Weights of a small image classifier: arch mlp_mixer, 4.1 epochs.
Rows from block 5 of a small image classifier, named by matrix and row number. Rows with one number belong to one neuron. Each number is 50 + 15 x the weight over its row's rms, rounded and kept within 0 to 99. All counts start at 0.
After each neuron's rows are labels from the 100 images, of 14976, where the neuron reaches its highest value: "patch colour" is the nearest of a few named colours to the mean colour under the peak. Only what is clearly more common there than usual is listed. The data: photos of plants, animals and fungi (iNaturalist). In brackets: how many of the 100, against the usual share in percent.
# fc1: MLP up (model.blocks.5.mlp.fc1.weight, 1152x192), inputs 0-191
# fc2: MLP down (model.blocks.5.mlp.fc2.weight, 192x1152, transposed), outputs 0-191

fc1.233:50 41 71 34 42 64 46 62 17 43 63 70 58 27 48 56 72 57 57 48 45 54 68 66 50 64 67 42 40 77 57 69 31 63 58 46 70 33 42 45 31 76 60 36 38 61 45 38 57 70 38 41 33 53 51 67 54 39 34 41 42 69 53 47 65 75 51 39 58 44 43 45 62 33 58 42 37 29 44 53 33 76 40 18 23 23 34 47 83 37 46 56 50 60 35 65 64 64 19 51 49 44 58 09 51 70 77 77 31 58 56 24 50 44 51 21 58 37 40 55 61 65 71 18 58 34 60 85 38 48 52 57 28 49 68 28 55 32 42 64 54 31 59 36 52 54 69 61 84 45 46 58 61 45 55 33 50 43 29 53 72 18 31 31 29 48 63 35 49 66 37 65 45 38 69 39 56 64 51 50 47 66 67 58 51 43 55 65 49 32 80 33
fc2.233:33 43 26 62 29 66 65 54 67 15 23 52 29 63 48 44 65 18 19 84 36 50 43 55 40 55 30 40 59 44 65 52 52 64 42 48 48 65 52 45 53 24 55 47 34 65 52 74 58 26 52 28 63 77 60 74 39 51 33 55 37 46 64 51 61 61 57 64 49 75 69 09 44 57 38 40 42 38 44 42 62 49 68 51 44 68 35 62 45 47 35 30 63 23 34 37 52 35 73 38 43 42 77 59 55 51 23 47 44 74 53 61 61 41 27 65 14 63 59 52 65 18 40 69 63 79 50 39 48 32 43 46 77 47 43 52 60 71 28 59 61 44 57 49 65 24 83 43 22 38 56 36 76 42 63 61 43 59 70 71 43 49 71 51 66 61 48 46 46 35 43 50 52 41 35 36 50 26 44 62 71 39 57 45 69 52 76 37 41 57 38 60
patch colour: white (45 vs 6.1); pink (26 vs 10.5)

fc1.47:73 66 58 72 22 62 60 33 38 31 18 43 26 54 43 66 62 63 52 50 47 46 57 34 67 34 49 69 67 50 57 67 78 36 24 44 34 43 63 35 60 37 79 43 69 42 50 46 34 38 41 55 66 59 24 43 51 60 38 77 11 47 16 49 46 16 25 66 70 69 72 59 46 34 36 60 44 43 53 37 38 66 58 44 69 27 42 62 36 60 47 35 54 39 42 64 63 59 61 61 44 34 51 40 52 39 31 34 39 62 55 62 70 37 68 37 54 46 35 64 65 58 60 26 36 53 11 20 48 50 74 81 71 44 55 57 40 63 51 59 60 32 51 50 61 45 72 44 72 63 50 53 52 55 62 68 70 44 58 32 57 40 34 49 57 26 26 63 32 48 54 67 66 70 50 83 54 38 45 39 61 38 63 16 68 50 33 49 56 60 60 69
fc2.47:57 43 28 66 68 32 44 59 50 56 43 60 47 62 62 50 58 40 82 36 29 77 55 57 18 52 58 27 54 37 63 29 40 28 57 77 43 71 50 27 67 22 19 58 72 59 59 54 56 45 69 23 55 60 42 59 37 43 31 13 63 51 62 53 57 69 60 14 33 31 29 49 55 74 37 40 56 67 59 42 61 38 67 60 46 44 36 19 70 50 49 31 56 58 66 63 44 52 51 58 50 62 46 50 73 46 41 76 30 32 48 65 46 61 67 55 51 28 63 39 59 42 69 48 35 55 58 77 54 46 37 48 32 73 36 51 64 39 53 49 58 80 64 57 32 57 47 37 31 50 66 56 50 57 46 41 50 50 24 37 26 50 63 71 00 40 35 43 85 69 44 57 36 54 43 29 47 61 58 60 37 61 47 27 49 41 42 43 60 56 53 86
patch colour: brown (52 vs 24.3)

fc1.294:54 50 77 63 60 50 50 35 58 77 38 61 76 66 79 39 38 60 46 34 31 53 31 34 57 24 49 47 24 39 83 38 56 70 65 63 18 39 48 32 50 27 67 45 67 34 51 65 76 64 43 38 34 69 50 58 39 50 18 23 62 83 66 61 56 54 58 82 31 38 42 49 54 29 29 44 64 57 59 37 38 40 54 53 43 40 34 84 42 66 63 78 63 31 52 49 48 48 58 61 48 39 48 57 59 64 23 49 32 57 56 51 46 49 50 34 74 39 37 50 79 46 67 53 30 77 47 29 54 64 39 51 40 58 37 44 78 49 41 40 77 47 33 54 67 53 63 21 55 40 36 44 40 36 47 10 62 48 29 52 51 88 40 49 49 43 63 39 66 32 69 54 45 51 57 61 42 28 76 46 32 51 63 42 37 55 31 54 72 30 60 57
fc2.294:51 37 43 63 49 63 59 64 52 49 59 44 58 46 40 28 59 71 58 48 80 53 86 38 70 88 43 35 72 48 22 62 57 49 18 68 72 50 41 46 40 29 49 41 61 34 51 58 40 44 72 57 50 32 46 42 17 59 60 53 30 49 56 58 79 31 08 61 46 59 31 38 47 40 73 28 44 35 48 65 47 30 61 39 42 84 54 33 45 50 48 63 50 48 40 28 72 74 23 64 47 37 33 53 31 55 70 51 69 68 41 43 28 51 41 41 50 76 54 52 37 55 41 59 63 40 57 31 55 49 40 38 41 62 31 38 46 56 44 27 56 76 50 55 43 10 38 29 48 60 81 38 72 53 60 73 62 46 53 69 49 21 40 64 43 74 47 43 29 38 39 48 51 59 69 58 85 32 61 77 49 46 49 45 72 49 54 30 34 43 56 65
patch colour: grey (75 vs 48.6)

fc1.532:37 62 99 37 33 65 56 51 41 62 18 62 64 69 53 45 35 61 30 39 53 38 50 53 51 25 67 46 64 28 60 41 24 33 23 57 78 50 52 53 38 52 64 39 54 15 35 62 31 68 17 30 35 62 48 34 52 84 49 28 51 61 55 58 68 36 26 47 23 61 62 50 49 26 56 59 67 47 33 32 56 45 82 50 48 66 33 11 41 53 58 49 43 42 71 72 42 53 45 43 48 46 35 71 55 71 32 51 44 62 40 47 56 36 34 55 62 54 44 57 26 72 68 66 58 66 62 59 55 75 57 59 45 71 60 35 82 58 46 32 61 50 42 25 68 49 61 29 53 49 35 48 86 67 36 44 51 67 34 59 61 44 53 55 58 53 47 38 57 59 59 40 47 49 64 62 54 40 74 70 19 51 45 44 73 38 58 46 44 35 73 22
fc2.532:41 37 28 69 72 23 78 61 77 46 41 39 27 68 53 42 69 52 60 24 48 53 35 44 71 78 20 50 39 56 47 42 75 58 36 51 36 45 58 47 56 27 50 43 56 35 67 54 56 44 59 35 77 27 49 65 32 09 47 72 51 24 12 40 53 67 35 68 53 50 58 76 47 61 50 51 37 36 63 72 52 57 44 49 66 49 67 65 64 40 51 49 53 57 66 45 56 46 33 35 58 44 37 45 75 10 54 53 29 34 57 25 41 65 54 33 56 44 71 45 24 54 56 37 84 34 64 30 35 35 56 38 63 33 38 20 44 54 49 56 31 53 41 88 61 59 42 89 40 64 56 69 57 66 73 48 61 49 44 43 42 58 27 62 38 56 62 54 58 65 67 50 52 37 48 36 29 47 38 73 42 56 59 58 39 33 56 36 53 72 36 40
patch colour: grey (79 vs 48.6)

fc1.119:38 27 41 42 75 63 65 44 41 80 40 52 56 80 54 52 42 68 25 52 55 48 47 35 34 51 41 28 25 45 56 32 61 65 41 91 50 67 60 57 36 43 56 41 56 59 23 39 60 74 42 47 76 66 52 51 61 57 66 12 59 70 51 56 42 63 55 58 78 74 61 54 64 42 78 38 51 68 57 49 47 48 73 33 41 44 53 48 44 38 43 43 66 47 56 45 08 61 46 62 73 33 64 76 38 40 38 43 55 37 69 61 35 83 50 41 57 40 73 49 25 64 47 50 59 55 33 15 61 45 80 72 16 54 40 30 41 45 27 32 30 33 47 38 41 63 55 55 54 57 50 53 84 39 74 48 67 46 33 47 46 24 56 72 36 26 31 48 64 40 26 47 42 47 51 47 48 28 45 59 42 54 65 55 31 49 70 43 70 45 36 69
fc2.119:55 61 24 45 21 57 29 36 58 46 63 45 63 45 25 61 52 51 63 53 65 45 61 51 40 36 66 39 46 49 55 43 72 60 28 52 18 66 58 34 50 39 47 66 39 54 62 74 47 24 75 37 92 38 35 41 44 58 39 81 60 61 32 59 58 54 63 26 42 46 57 52 40 57 40 71 50 59 49 41 65 34 34 71 38 41 25 61 56 51 67 58 50 67 33 42 67 42 47 29 31 55 56 37 34 67 30 57 42 55 54 30 71 44 56 61 42 56 30 58 20 59 40 63 77 64 72 62 45 55 30 44 98 46 67 49 69 58 83 46 64 29 52 49 62 77 36 51 65 26 48 52 45 72 55 40 52 37 35 21 35 57 56 83 49 59 32 48 27 22 79 51 49 49 66 42 50 53 59 44 23 53 52 60 60 63 29 55 19 73 62 28
patch colour: grey (76 vs 48.6)

fc1.739:40 37 27 48 72 66 52 54 48 49 32 46 45 59 54 51 40 46 81 47 74 37 31 74 42 80 33 53 89 55 29 28 25 30 57 70 56 64 55 62 58 43 68 69 10 75 46 49 43 38 38 60 76 59 56 43 38 54 39 59 56 34 50 61 50 33 62 63 43 46 56 79 37 46 26 60 44 46 54 53 30 61 45 60 71 48 43 61 45 21 69 39 53 20 30 46 75 44 43 48 43 63 64 49 65 35 11 46 47 42 53 56 54 26 50 58 45 54 47 36 35 37 30 61 46 48 49 40 65 76 36 75 46 46 52 67 55 29 51 68 47 52 57 70 50 69 45 63 39 66 37 41 47 66 40 18 72 55 06 61 60 45 40 95 52 86 37 65 67 48 50 53 48 35 36 47 33 67 36 69 33 49 45 60 31 67 51 74 60 50 60 59
fc2.739:30 36 63 67 54 18 49 45 14 28 91 46 59 61 48 48 46 36 66 48 31 65 48 55 60 48 45 73 53 47 56 46 68 43 38 54 27 44 66 43 39 49 37 41 39 10 52 66 49 44 72 62 47 67 30 42 51 45 69 10 36 58 55 60 53 64 47 39 53 27 54 54 43 34 50 65 62 69 35 53 46 66 63 42 53 47 49 24 40 57 79 54 63 63 69 38 29 31 85 46 87 63 89 34 56 34 43 61 33 63 68 36 43 31 62 41 64 32 43 49 49 29 52 53 26 43 54 62 36 48 53 43 55 51 75 34 53 43 39 40 44 28 38 67 68 32 34 46 42 33 67 73 49 47 29 76 49 43 59 67 62 64 47 30 75 11 47 67 23 50 55 63 75 64 43 71 37 41 45 59 65 62 67 65 55 50 34 63 42 48 52 30
patch colour: white (31 vs 6.1)

fc1.54:72 15 30 48 51 55 21 44 70 68 64 40 47 79 54 52 21 36 46 49 33 33 41 25 42 45 46 77 30 66 56 81 48 43 41 41 32 65 36 63 44 73 39 27 42 44 36 72 73 28 82 49 46 52 55 58 58 53 62 63 31 37 56 64 49 59 55 36 54 38 35 36 55 66 26 25 63 56 50 56 48 75 36 40 51 56 43 49 49 40 57 49 66 62 43 34 63 38 67 33 54 31 58 58 38 47 67 57 57 53 39 35 34 72 58 55 83 48 45 54 35 56 54 99 52 50 43 34 25 71 56 54 39 44 59 45 70 88 41 30 68 55 51 32 38 51 36 50 78 49 39 53 37 52 50 40 61 40 37 41 62 56 54 71 64 65 27 35 58 32 34 42 90 30 63 57 34 41 60 71 68 63 26 58 37 43 38 54 61 71 79 34
fc2.54:58 57 64 65 61 56 64 47 57 36 42 52 64 30 58 65 44 35 51 27 50 76 49 82 39 53 47 21 69 48 44 31 44 41 40 39 48 55 76 64 63 40 48 42 81 69 54 51 64 78 55 52 50 56 48 28 65 39 44 48 46 75 30 67 47 69 57 56 53 29 80 68 44 12 73 55 37 46 47 62 32 52 60 44 49 53 33 59 61 38 65 46 50 34 19 22 38 31 64 84 56 49 45 66 68 39 52 41 38 49 37 66 64 35 58 60 24 68 38 48 64 23 51 55 64 44 64 46 64 04 31 63 40 74 49 51 37 01 28 30 57 46 49 69 36 58 53 52 46 31 25 45 42 46 71 77 42 62 43 63 21 21 46 53 72 43 53 51 68 44 45 60 50 51 32 57 27 66 47 28 38 43 60 57 42 45 54 65 37 62 47 75
patch colour: white (53 vs 6.1)

fc1.705:66 31 73 60 59 49 47 44 42 56 77 65 37 40 63 33 98 60 48 51 57 58 09 44 60 33 26 17 51 67 62 39 52 51 50 60 46 35 47 55 51 56 47 65 76 47 41 61 54 45 22 59 00 44 51 59 41 68 73 49 35 49 54 58 48 29 56 56 55 71 49 44 54 78 30 65 73 51 72 74 56 37 62 83 40 43 30 68 71 60 55 54 42 46 58 61 51 33 56 43 37 42 62 42 35 61 44 41 56 73 88 70 57 50 20 42 54 49 46 45 40 38 45 38 54 37 49 61 50 63 81 69 27 27 46 38 72 53 41 43 51 46 59 55 69 31 61 57 66 43 37 78 42 38 35 38 46 50 58 47 41 51 40 37 61 23 41 52 55 35 60 60 26 27 41 75 21 69 54 38 40 54 15 66 71 39 47 45 48 44 40 52
fc2.705:38 66 30 45 49 36 43 27 50 58 19 31 72 69 34 71 40 32 67 41 69 30 48 55 47 40 64 33 55 54 21 36 42 47 37 38 60 78 48 38 51 40 66 60 56 56 63 37 43 49 66 46 59 68 49 48 63 45 30 50 53 40 41 43 39 70 36 58 69 48 40 43 57 59 50 51 36 38 66 31 46 42 58 54 71 65 51 40 52 48 26 53 71 65 28 44 52 66 58 47 54 62 61 35 61 72 79 54 70 48 32 42 64 51 55 51 37 38 61 27 42 45 46 76 53 30 39 48 44 00 47 62 94 72 25 61 63 51 74 66 12 64 68 69 44 46 35 37 38 35 41 36 52 60 86 44 38 79 57 75 51 76 66 72 74 41 54 61 56 69 34 55 49 55 58 15 27 57 44 25 38 34 50 62 53 61 52 50 46 44 31 40
patch colour: brown (51 vs 24.3)

fc1.450:59 47 47 82 63 50 66 64 46 78 49 56 42 49 17 23 54 72 50 73 32 48 31 66 46 53 67 59 29 59 64 39 48 66 62 33 73 50 54 48 53 34 39 58 52 02 60 55 20 50 58 63 57 63 35 54 57 56 58 44 37 30 51 50 44 81 58 46 46 38 74 64 63 31 34 80 47 69 49 45 55 54 58 28 38 69 58 48 33 48 47 69 41 34 36 50 25 61 52 28 65 13 50 59 57 23 50 44 53 52 47 73 52 65 51 66 53 35 25 40 42 33 49 55 36 73 37 56 29 46 59 45 57 55 57 58 54 66 45 95 51 28 69 40 24 27 74 77 58 63 57 53 46 48 29 66 34 53 40 16 60 55 57 34 32 18 60 37 60 50 53 63 54 12 17 59 60 51 41 60 33 36 58 43 66 54 32 38 54 45 52 53
fc2.450:57 33 75 45 34 32 54 55 50 52 47 26 66 45 63 76 61 58 53 36 54 63 38 47 53 43 69 43 52 66 59 44 63 51 50 72 29 41 41 60 34 43 66 39 44 59 63 36 60 38 65 54 41 66 59 72 22 19 50 62 54 58 56 50 51 00 20 48 46 33 38 29 36 69 68 57 51 38 45 53 49 46 38 84 29 35 67 76 57 37 71 58 36 76 48 34 72 44 63 79 60 20 63 48 43 50 48 55 92 62 54 47 40 40 52 52 73 52 67 54 58 36 53 44 68 50 59 48 53 68 41 67 48 42 34 57 48 40 45 44 67 23 46 31 55 46 55 64 42 68 58 47 28 31 47 44 45 34 40 58 38 38 44 96 82 50 62 26 40 32 26 60 44 84 79 18 43 59 55 45 59 41 49 44 35 41 45 39 66 47 24 66
patch colour: brown (59 vs 24.3)

fc1.388:43 47 45 86 32 43 56 25 79 83 44 42 58 47 52 73 26 59 40 36 62 75 38 52 49 73 03 74 28 68 39 49 46 75 54 33 27 42 41 28 67 54 70 53 50 22 57 54 46 76 35 55 34 55 64 39 58 54 56 42 46 44 57 26 60 29 46 44 26 45 40 55 29 49 46 67 40 37 47 51 83 61 40 44 61 33 37 24 61 24 55 47 52 54 63 39 51 50 68 51 43 47 55 61 41 32 66 54 51 54 32 26 60 39 59 44 49 57 23 49 41 78 58 69 43 49 79 30 42 39 68 49 32 41 44 55 37 38 57 76 76 72 61 31 41 40 87 69 84 52 56 52 49 50 31 54 50 53 38 52 44 63 58 77 41 67 48 56 47 56 64 34 29 39 37 66 60 79 26 64 47 32 69 37 46 38 37 57 26 58 37 48
fc2.388:55 56 39 47 37 48 66 17 41 40 52 54 47 49 60 39 42 69 42 38 28 46 18 35 38 27 74 27 62 24 62 43 67 55 37 54 52 50 39 91 36 46 53 58 78 50 56 46 28 29 59 42 62 56 50 57 53 40 45 19 53 33 36 63 38 37 56 65 64 59 60 54 35 56 49 46 57 43 67 66 44 57 74 48 59 61 17 54 40 62 47 47 36 27 51 82 44 57 37 72 71 61 56 38 51 64 58 58 56 74 60 76 72 53 60 41 39 60 67 57 70 49 49 43 45 47 23 69 63 62 31 32 51 43 44 47 46 10 70 63 45 28 30 61 85 46 48 41 10 65 27 69 62 31 66 20 49 49 45 64 30 36 54 46 52 40 41 30 33 53 57 82 47 89 43 49 22 50 44 68 51 63 55 58 72 31 67 45 70 60 58 50
patch colour: brown (49 vs 24.3)

fc1.130:76 48 44 55 41 65 51 56 67 18 58 59 27 37 70 64 37 54 59 43 36 60 57 40 29 42 41 57 58 60 61 39 70 51 66 99 07 78 48 49 59 54 49 48 39 49 59 57 64 49 60 45 58 62 42 46 45 41 60 91 41 35 60 62 57 47 13 32 44 34 60 39 68 55 75 69 59 63 23 33 61 55 39 62 52 47 05 69 47 62 86 42 67 52 50 57 49 58 45 54 50 34 45 26 42 53 45 43 24 41 27 35 32 50 26 47 64 42 39 44 70 58 41 68 35 54 47 50 42 75 59 40 65 47 77 29 22 63 58 39 45 28 81 54 82 44 45 58 28 63 63 58 59 42 66 51 46 50 15 61 65 37 48 43 43 51 66 58 38 73 45 28 49 41 43 60 45 65 48 71 44 37 50 55 27 64 32 21 52 46 59 62
fc2.130:34 44 56 47 53 75 46 56 67 72 50 23 92 55 37 57 55 35 52 61 26 55 37 34 79 50 69 35 45 53 50 58 25 35 48 33 52 41 56 57 46 65 40 41 55 57 42 80 31 40 49 48 54 24 69 43 55 38 38 36 44 67 45 33 27 84 73 70 37 62 33 35 54 48 70 44 88 51 58 68 48 43 40 64 66 52 62 56 49 63 51 48 49 45 40 10 56 56 82 62 20 53 55 62 61 56 57 39 57 52 34 57 69 32 51 67 42 47 88 61 36 53 49 43 69 47 44 56 67 31 42 67 21 34 30 83 48 45 51 54 33 60 37 48 47 54 22 55 59 13 29 59 34 34 75 29 73 30 78 45 26 28 52 44 71 52 42 31 38 32 71 65 48 45 56 52 55 51 48 36 53 20 41 38 67 53 60 68 41 55 43 49
patch colour: brown (52 vs 24.3)

fc1.228:36 42 54 36 40 56 57 45 77 47 36 37 71 41 67 53 63 70 55 31 56 72 38 45 41 53 21 31 34 52 53 70 52 56 53 48 59 62 61 67 36 57 63 56 44 52 65 36 72 61 55 61 59 37 46 22 63 73 42 63 69 62 17 39 20 42 50 45 41 69 36 22 72 11 53 38 36 45 33 68 43 58 44 45 61 62 35 03 58 36 58 44 51 30 26 61 60 44 62 40 33 73 59 22 63 64 66 55 48 31 68 38 46 41 69 45 86 35 41 69 64 50 57 66 43 50 28 22 58 46 65 66 67 42 59 24 57 23 53 64 70 45 59 41 39 55 57 58 51 32 56 67 64 42 46 33 63 72 57 26 63 55 65 58 52 49 46 33 34 47 22 67 66 38 64 52 32 76 61 50 57 46 92 59 49 62 62 70 49 22 33 53
fc2.228:61 22 41 51 45 35 49 66 59 30 55 43 55 68 41 41 40 26 48 59 46 42 54 73 26 46 40 49 47 50 41 41 61 66 66 45 01 54 37 39 33 51 41 45 59 66 52 44 80 33 32 74 54 78 65 66 31 72 32 72 22 56 68 47 72 72 43 48 51 34 50 68 50 48 40 53 49 37 80 52 41 74 48 48 13 56 51 99 69 60 54 37 38 70 56 46 61 41 52 44 63 33 73 39 31 62 40 53 40 74 33 33 41 48 25 58 27 57 52 46 45 47 69 58 77 53 75 43 61 49 59 26 61 71 53 83 39 37 43 53 59 48 44 32 55 57 55 30 35 65 48 60 23 35 54 59 45 45 42 61 38 62 53 44 46 68 53 57 56 57 40 57 12 66 46 40 38 06 39 38 52 40 35 62 70 36 63 66 61 63 52 49
patch colour: white (27 vs 6.1)

fc1.170:38 44 33 86 64 71 60 37 42 57 37 59 27 49 56 51 38 63 45 52 49 47 60 24 27 52 23 40 45 70 40 49 67 42 70 59 59 43 59 50 36 46 73 24 46 43 47 57 81 52 62 67 38 38 48 51 78 70 32 42 64 54 55 67 55 55 55 73 38 76 48 29 55 59 59 44 50 49 31 65 54 51 66 41 49 49 16 48 58 58 51 78 09 56 69 44 32 80 46 63 24 52 49 41 22 78 61 34 40 52 50 33 54 37 26 65 20 43 59 40 17 28 46 31 36 54 40 43 52 37 42 63 18 63 36 55 64 76 68 64 28 27 53 42 74 34 47 42 55 44 31 84 51 48 41 63 66 66 58 55 66 54 63 34 45 42 51 67 34 66 40 46 64 39 18 26 51 75 46 52 41 66 54 66 71 61 68 30 61 57 52 58
fc2.170:26 76 40 55 44 44 55 54 82 51 38 41 41 47 55 40 52 70 48 52 59 54 19 44 51 46 41 47 44 63 49 60 69 36 61 68 99 34 69 40 43 42 51 59 45 76 68 23 54 67 41 26 60 70 59 61 54 51 46 38 32 60 55 54 27 45 48 49 70 26 51 56 65 45 37 26 50 43 73 37 57 63 31 54 39 39 44 73 51 43 68 61 50 39 52 49 38 46 61 33 50 66 55 77 29 78 23 47 43 61 60 61 49 38 57 38 62 52 39 45 32 56 85 88 35 49 59 79 60 36 87 40 54 60 29 02 35 54 52 45 67 41 28 43 45 52 57 75 54 55 71 47 46 33 30 54 69 49 24 33 58 37 45 41 57 53 31 56 41 34 47 41 16 39 75 64 32 26 52 40 67 15 58 56 44 58 50 62 46 64 51 60
patch colour: white (35 vs 6.1)

fc1.480:41 67 60 76 64 58 81 39 65 46 29 62 64 24 52 35 41 65 42 38 35 63 51 43 51 34 39 73 56 64 57 51 58 54 55 36 54 58 76 76 37 61 70 65 47 59 17 59 72 78 60 57 38 41 48 36 43 61 66 57 72 63 51 74 63 45 40 61 40 53 48 51 35 34 50 46 24 48 34 58 42 55 62 60 68 48 52 69 60 35 61 58 05 46 35 75 67 52 27 70 14 62 53 71 41 53 49 50 69 67 33 66 54 58 53 56 36 44 25 64 45 52 50 24 36 39 31 44 35 40 70 52 44 30 43 58 64 37 25 63 47 55 25 40 64 44 42 54 61 50 42 55 42 69 73 68 54 21 28 41 50 40 77 44 44 58 15 49 38 54 59 60 43 35 56 12 54 53 25 25 56 68 42 33 59 46 66 26 31 81 82 60
fc2.480:54 77 46 57 37 43 72 44 92 57 34 52 41 37 49 65 59 37 79 44 25 74 26 47 53 12 31 30 85 37 83 30 45 45 60 60 52 34 46 43 53 57 33 15 54 43 24 55 36 42 73 38 69 58 60 60 47 61 63 43 71 32 61 49 36 87 46 27 27 50 55 50 33 43 45 38 47 69 65 58 51 41 25 43 32 46 51 54 63 36 51 63 47 39 48 59 44 39 48 28 60 44 74 54 71 36 70 51 45 50 42 46 75 44 36 44 44 40 54 39 31 78 57 56 41 53 48 98 62 52 72 60 45 53 50 31 30 32 46 58 66 64 36 53 18 57 46 61 50 55 24 52 21 47 36 40 51 68 42 48 61 52 55 39 59 47 52 60 54 52 46 06 72 70 58 38 53 60 74 42 61 45 70 46 46 59 39 52 63 68 72 70
patch colour: pink (32 vs 10.5)

fc1.334:40 46 69 64 52 55 48 71 42 66 43 63 33 62 43 44 47 57 50 21 46 63 63 33 49 25 79 74 79 52 49 53 30 35 43 51 79 74 77 44 53 65 61 56 40 34 53 24 30 67 22 53 40 39 48 56 44 43 36 49 58 26 64 81 33 51 65 67 34 79 43 77 47 47 48 09 37 54 44 75 29 49 73 40 72 59 54 20 33 35 33 49 47 57 56 31 41 70 57 62 34 64 77 44 58 35 51 40 34 45 49 23 48 71 74 48 65 43 37 53 72 44 53 53 69 48 45 75 43 28 72 45 65 63 58 55 61 44 38 24 50 44 75 27 40 56 31 44 43 31 35 39 62 40 66 59 41 64 34 50 53 35 58 65 34 61 48 29 30 66 44 43 67 59 39 44 83 46 55 45 58 67 54 43 52 68 65 28 50 35 43 11
fc2.334:38 37 43 43 32 40 95 75 46 77 62 39 46 54 78 43 41 36 23 36 58 39 37 67 68 67 50 38 59 50 55 52 68 55 38 37 26 43 35 49 62 38 46 36 55 40 38 73 78 09 47 35 69 59 60 37 34 35 61 67 63 57 34 41 68 55 55 28 47 35 68 33 52 51 36 83 71 47 63 18 82 45 28 37 58 41 47 69 56 59 66 44 49 32 50 70 27 24 26 36 51 62 41 55 29 54 51 20 46 37 50 65 50 20 38 67 31 50 60 31 39 58 71 23 62 71 54 60 68 73 39 55 75 21 51 54 61 38 52 53 56 51 49 72 74 37 57 64 44 37 28 52 43 61 47 37 58 33 49 44 48 60 51 41 40 37 53 66 65 24 36 46 54 32 65 50 44 52 50 68 33 41 52 59 57 71 45 69 71 45 76 70
patch colour: grey (77 vs 48.6)

fc1.268:77 25 40 59 73 67 40 67 76 30 64 57 57 73 37 59 42 57 72 50 63 46 45 59 41 34 65 40 50 62 27 11 70 38 43 57 73 62 29 49 37 30 65 54 50 61 31 38 40 55 39 32 79 81 38 87 32 41 54 29 82 45 54 48 27 38 44 62 61 29 35 63 57 49 32 56 56 40 36 57 29 45 43 49 59 21 54 57 57 41 37 46 42 44 41 42 56 48 44 21 31 46 62 52 46 49 54 37 42 24 35 69 69 60 51 22 46 50 71 49 20 55 73 52 54 41 75 27 43 33 75 71 49 87 75 44 52 78 37 58 52 71 55 32 50 54 35 45 64 55 71 61 46 44 50 58 23 53 46 52 52 65 47 23 45 44 57 55 62 56 52 31 35 61 65 32 47 26 27 44 75 52 63 58 69 56 33 56 63 17 50 47
fc2.268:40 15 19 57 27 82 41 53 34 46 66 64 75 43 33 62 53 24 76 59 49 50 24 43 59 40 57 45 47 44 55 33 37 50 78 58 79 30 43 63 31 67 30 56 64 47 60 60 61 64 39 54 43 51 60 30 57 67 47 65 39 61 73 40 41 38 61 57 48 36 52 60 75 65 46 33 46 49 41 59 72 42 25 54 98 53 52 54 41 72 45 50 32 73 51 61 59 54 42 51 48 42 29 41 49 60 41 57 46 58 74 49 54 64 23 62 36 17 63 70 50 39 31 27 31 41 76 79 24 43 60 35 36 68 63 62 48 58 50 46 72 50 74 91 51 51 42 45 53 33 46 47 18 52 47 66 47 44 65 59 55 37 43 42 41 48 14 71 32 48 38 51 54 37 63 56 53 67 79 58 32 59 32 30 44 45 56 49 34 54 36 77
patch colour: pink (26 vs 10.5)

fc1.655:41 33 49 72 39 45 46 64 49 42 63 59 33 38 59 61 42 38 48 37 31 72 31 48 36 87 57 46 36 53 63 48 94 57 45 66 00 36 43 41 33 56 56 54 37 57 33 60 62 29 54 53 57 44 24 60 61 51 52 56 44 53 25 52 37 72 47 22 33 66 38 39 67 44 59 59 34 47 64 59 52 40 80 62 66 42 74 57 55 59 57 60 59 76 35 39 57 59 46 38 58 58 43 68 61 51 58 38 22 42 50 36 74 26 68 58 08 50 47 18 29 44 66 60 61 46 38 40 50 34 57 47 56 65 46 61 80 65 53 33 55 53 80 29 86 24 35 62 65 41 42 83 54 32 68 61 36 72 53 27 40 45 45 31 24 42 53 39 79 42 43 60 61 29 36 48 43 65 33 40 61 38 62 56 38 57 69 49 59 45 59 60
fc2.655:41 53 37 60 61 66 53 53 38 55 38 51 34 22 45 58 38 62 66 25 74 47 49 41 18 47 45 68 51 76 37 64 31 46 33 47 74 81 50 26 59 47 78 68 48 50 37 23 45 67 32 50 72 67 40 62 45 54 60 48 47 37 45 45 59 57 75 38 66 60 56 65 38 56 47 54 48 46 82 73 31 38 36 62 46 35 39 23 32 68 49 61 61 18 38 50 47 50 38 53 56 26 63 51 50 88 62 52 40 44 33 68 49 56 50 07 48 26 46 73 60 71 73 39 46 74 41 70 50 72 56 49 51 66 47 40 40 56 45 52 38 76 15 51 31 57 42 56 46 62 54 01 51 51 44 44 56 52 56 58 61 41 51 60 54 83 33 17 20 56 32 54 40 72 89 47 57 43 51 57 54 41 39 53 36 34 36 37 47 33 59 60
patch colour: brown (59 vs 24.3)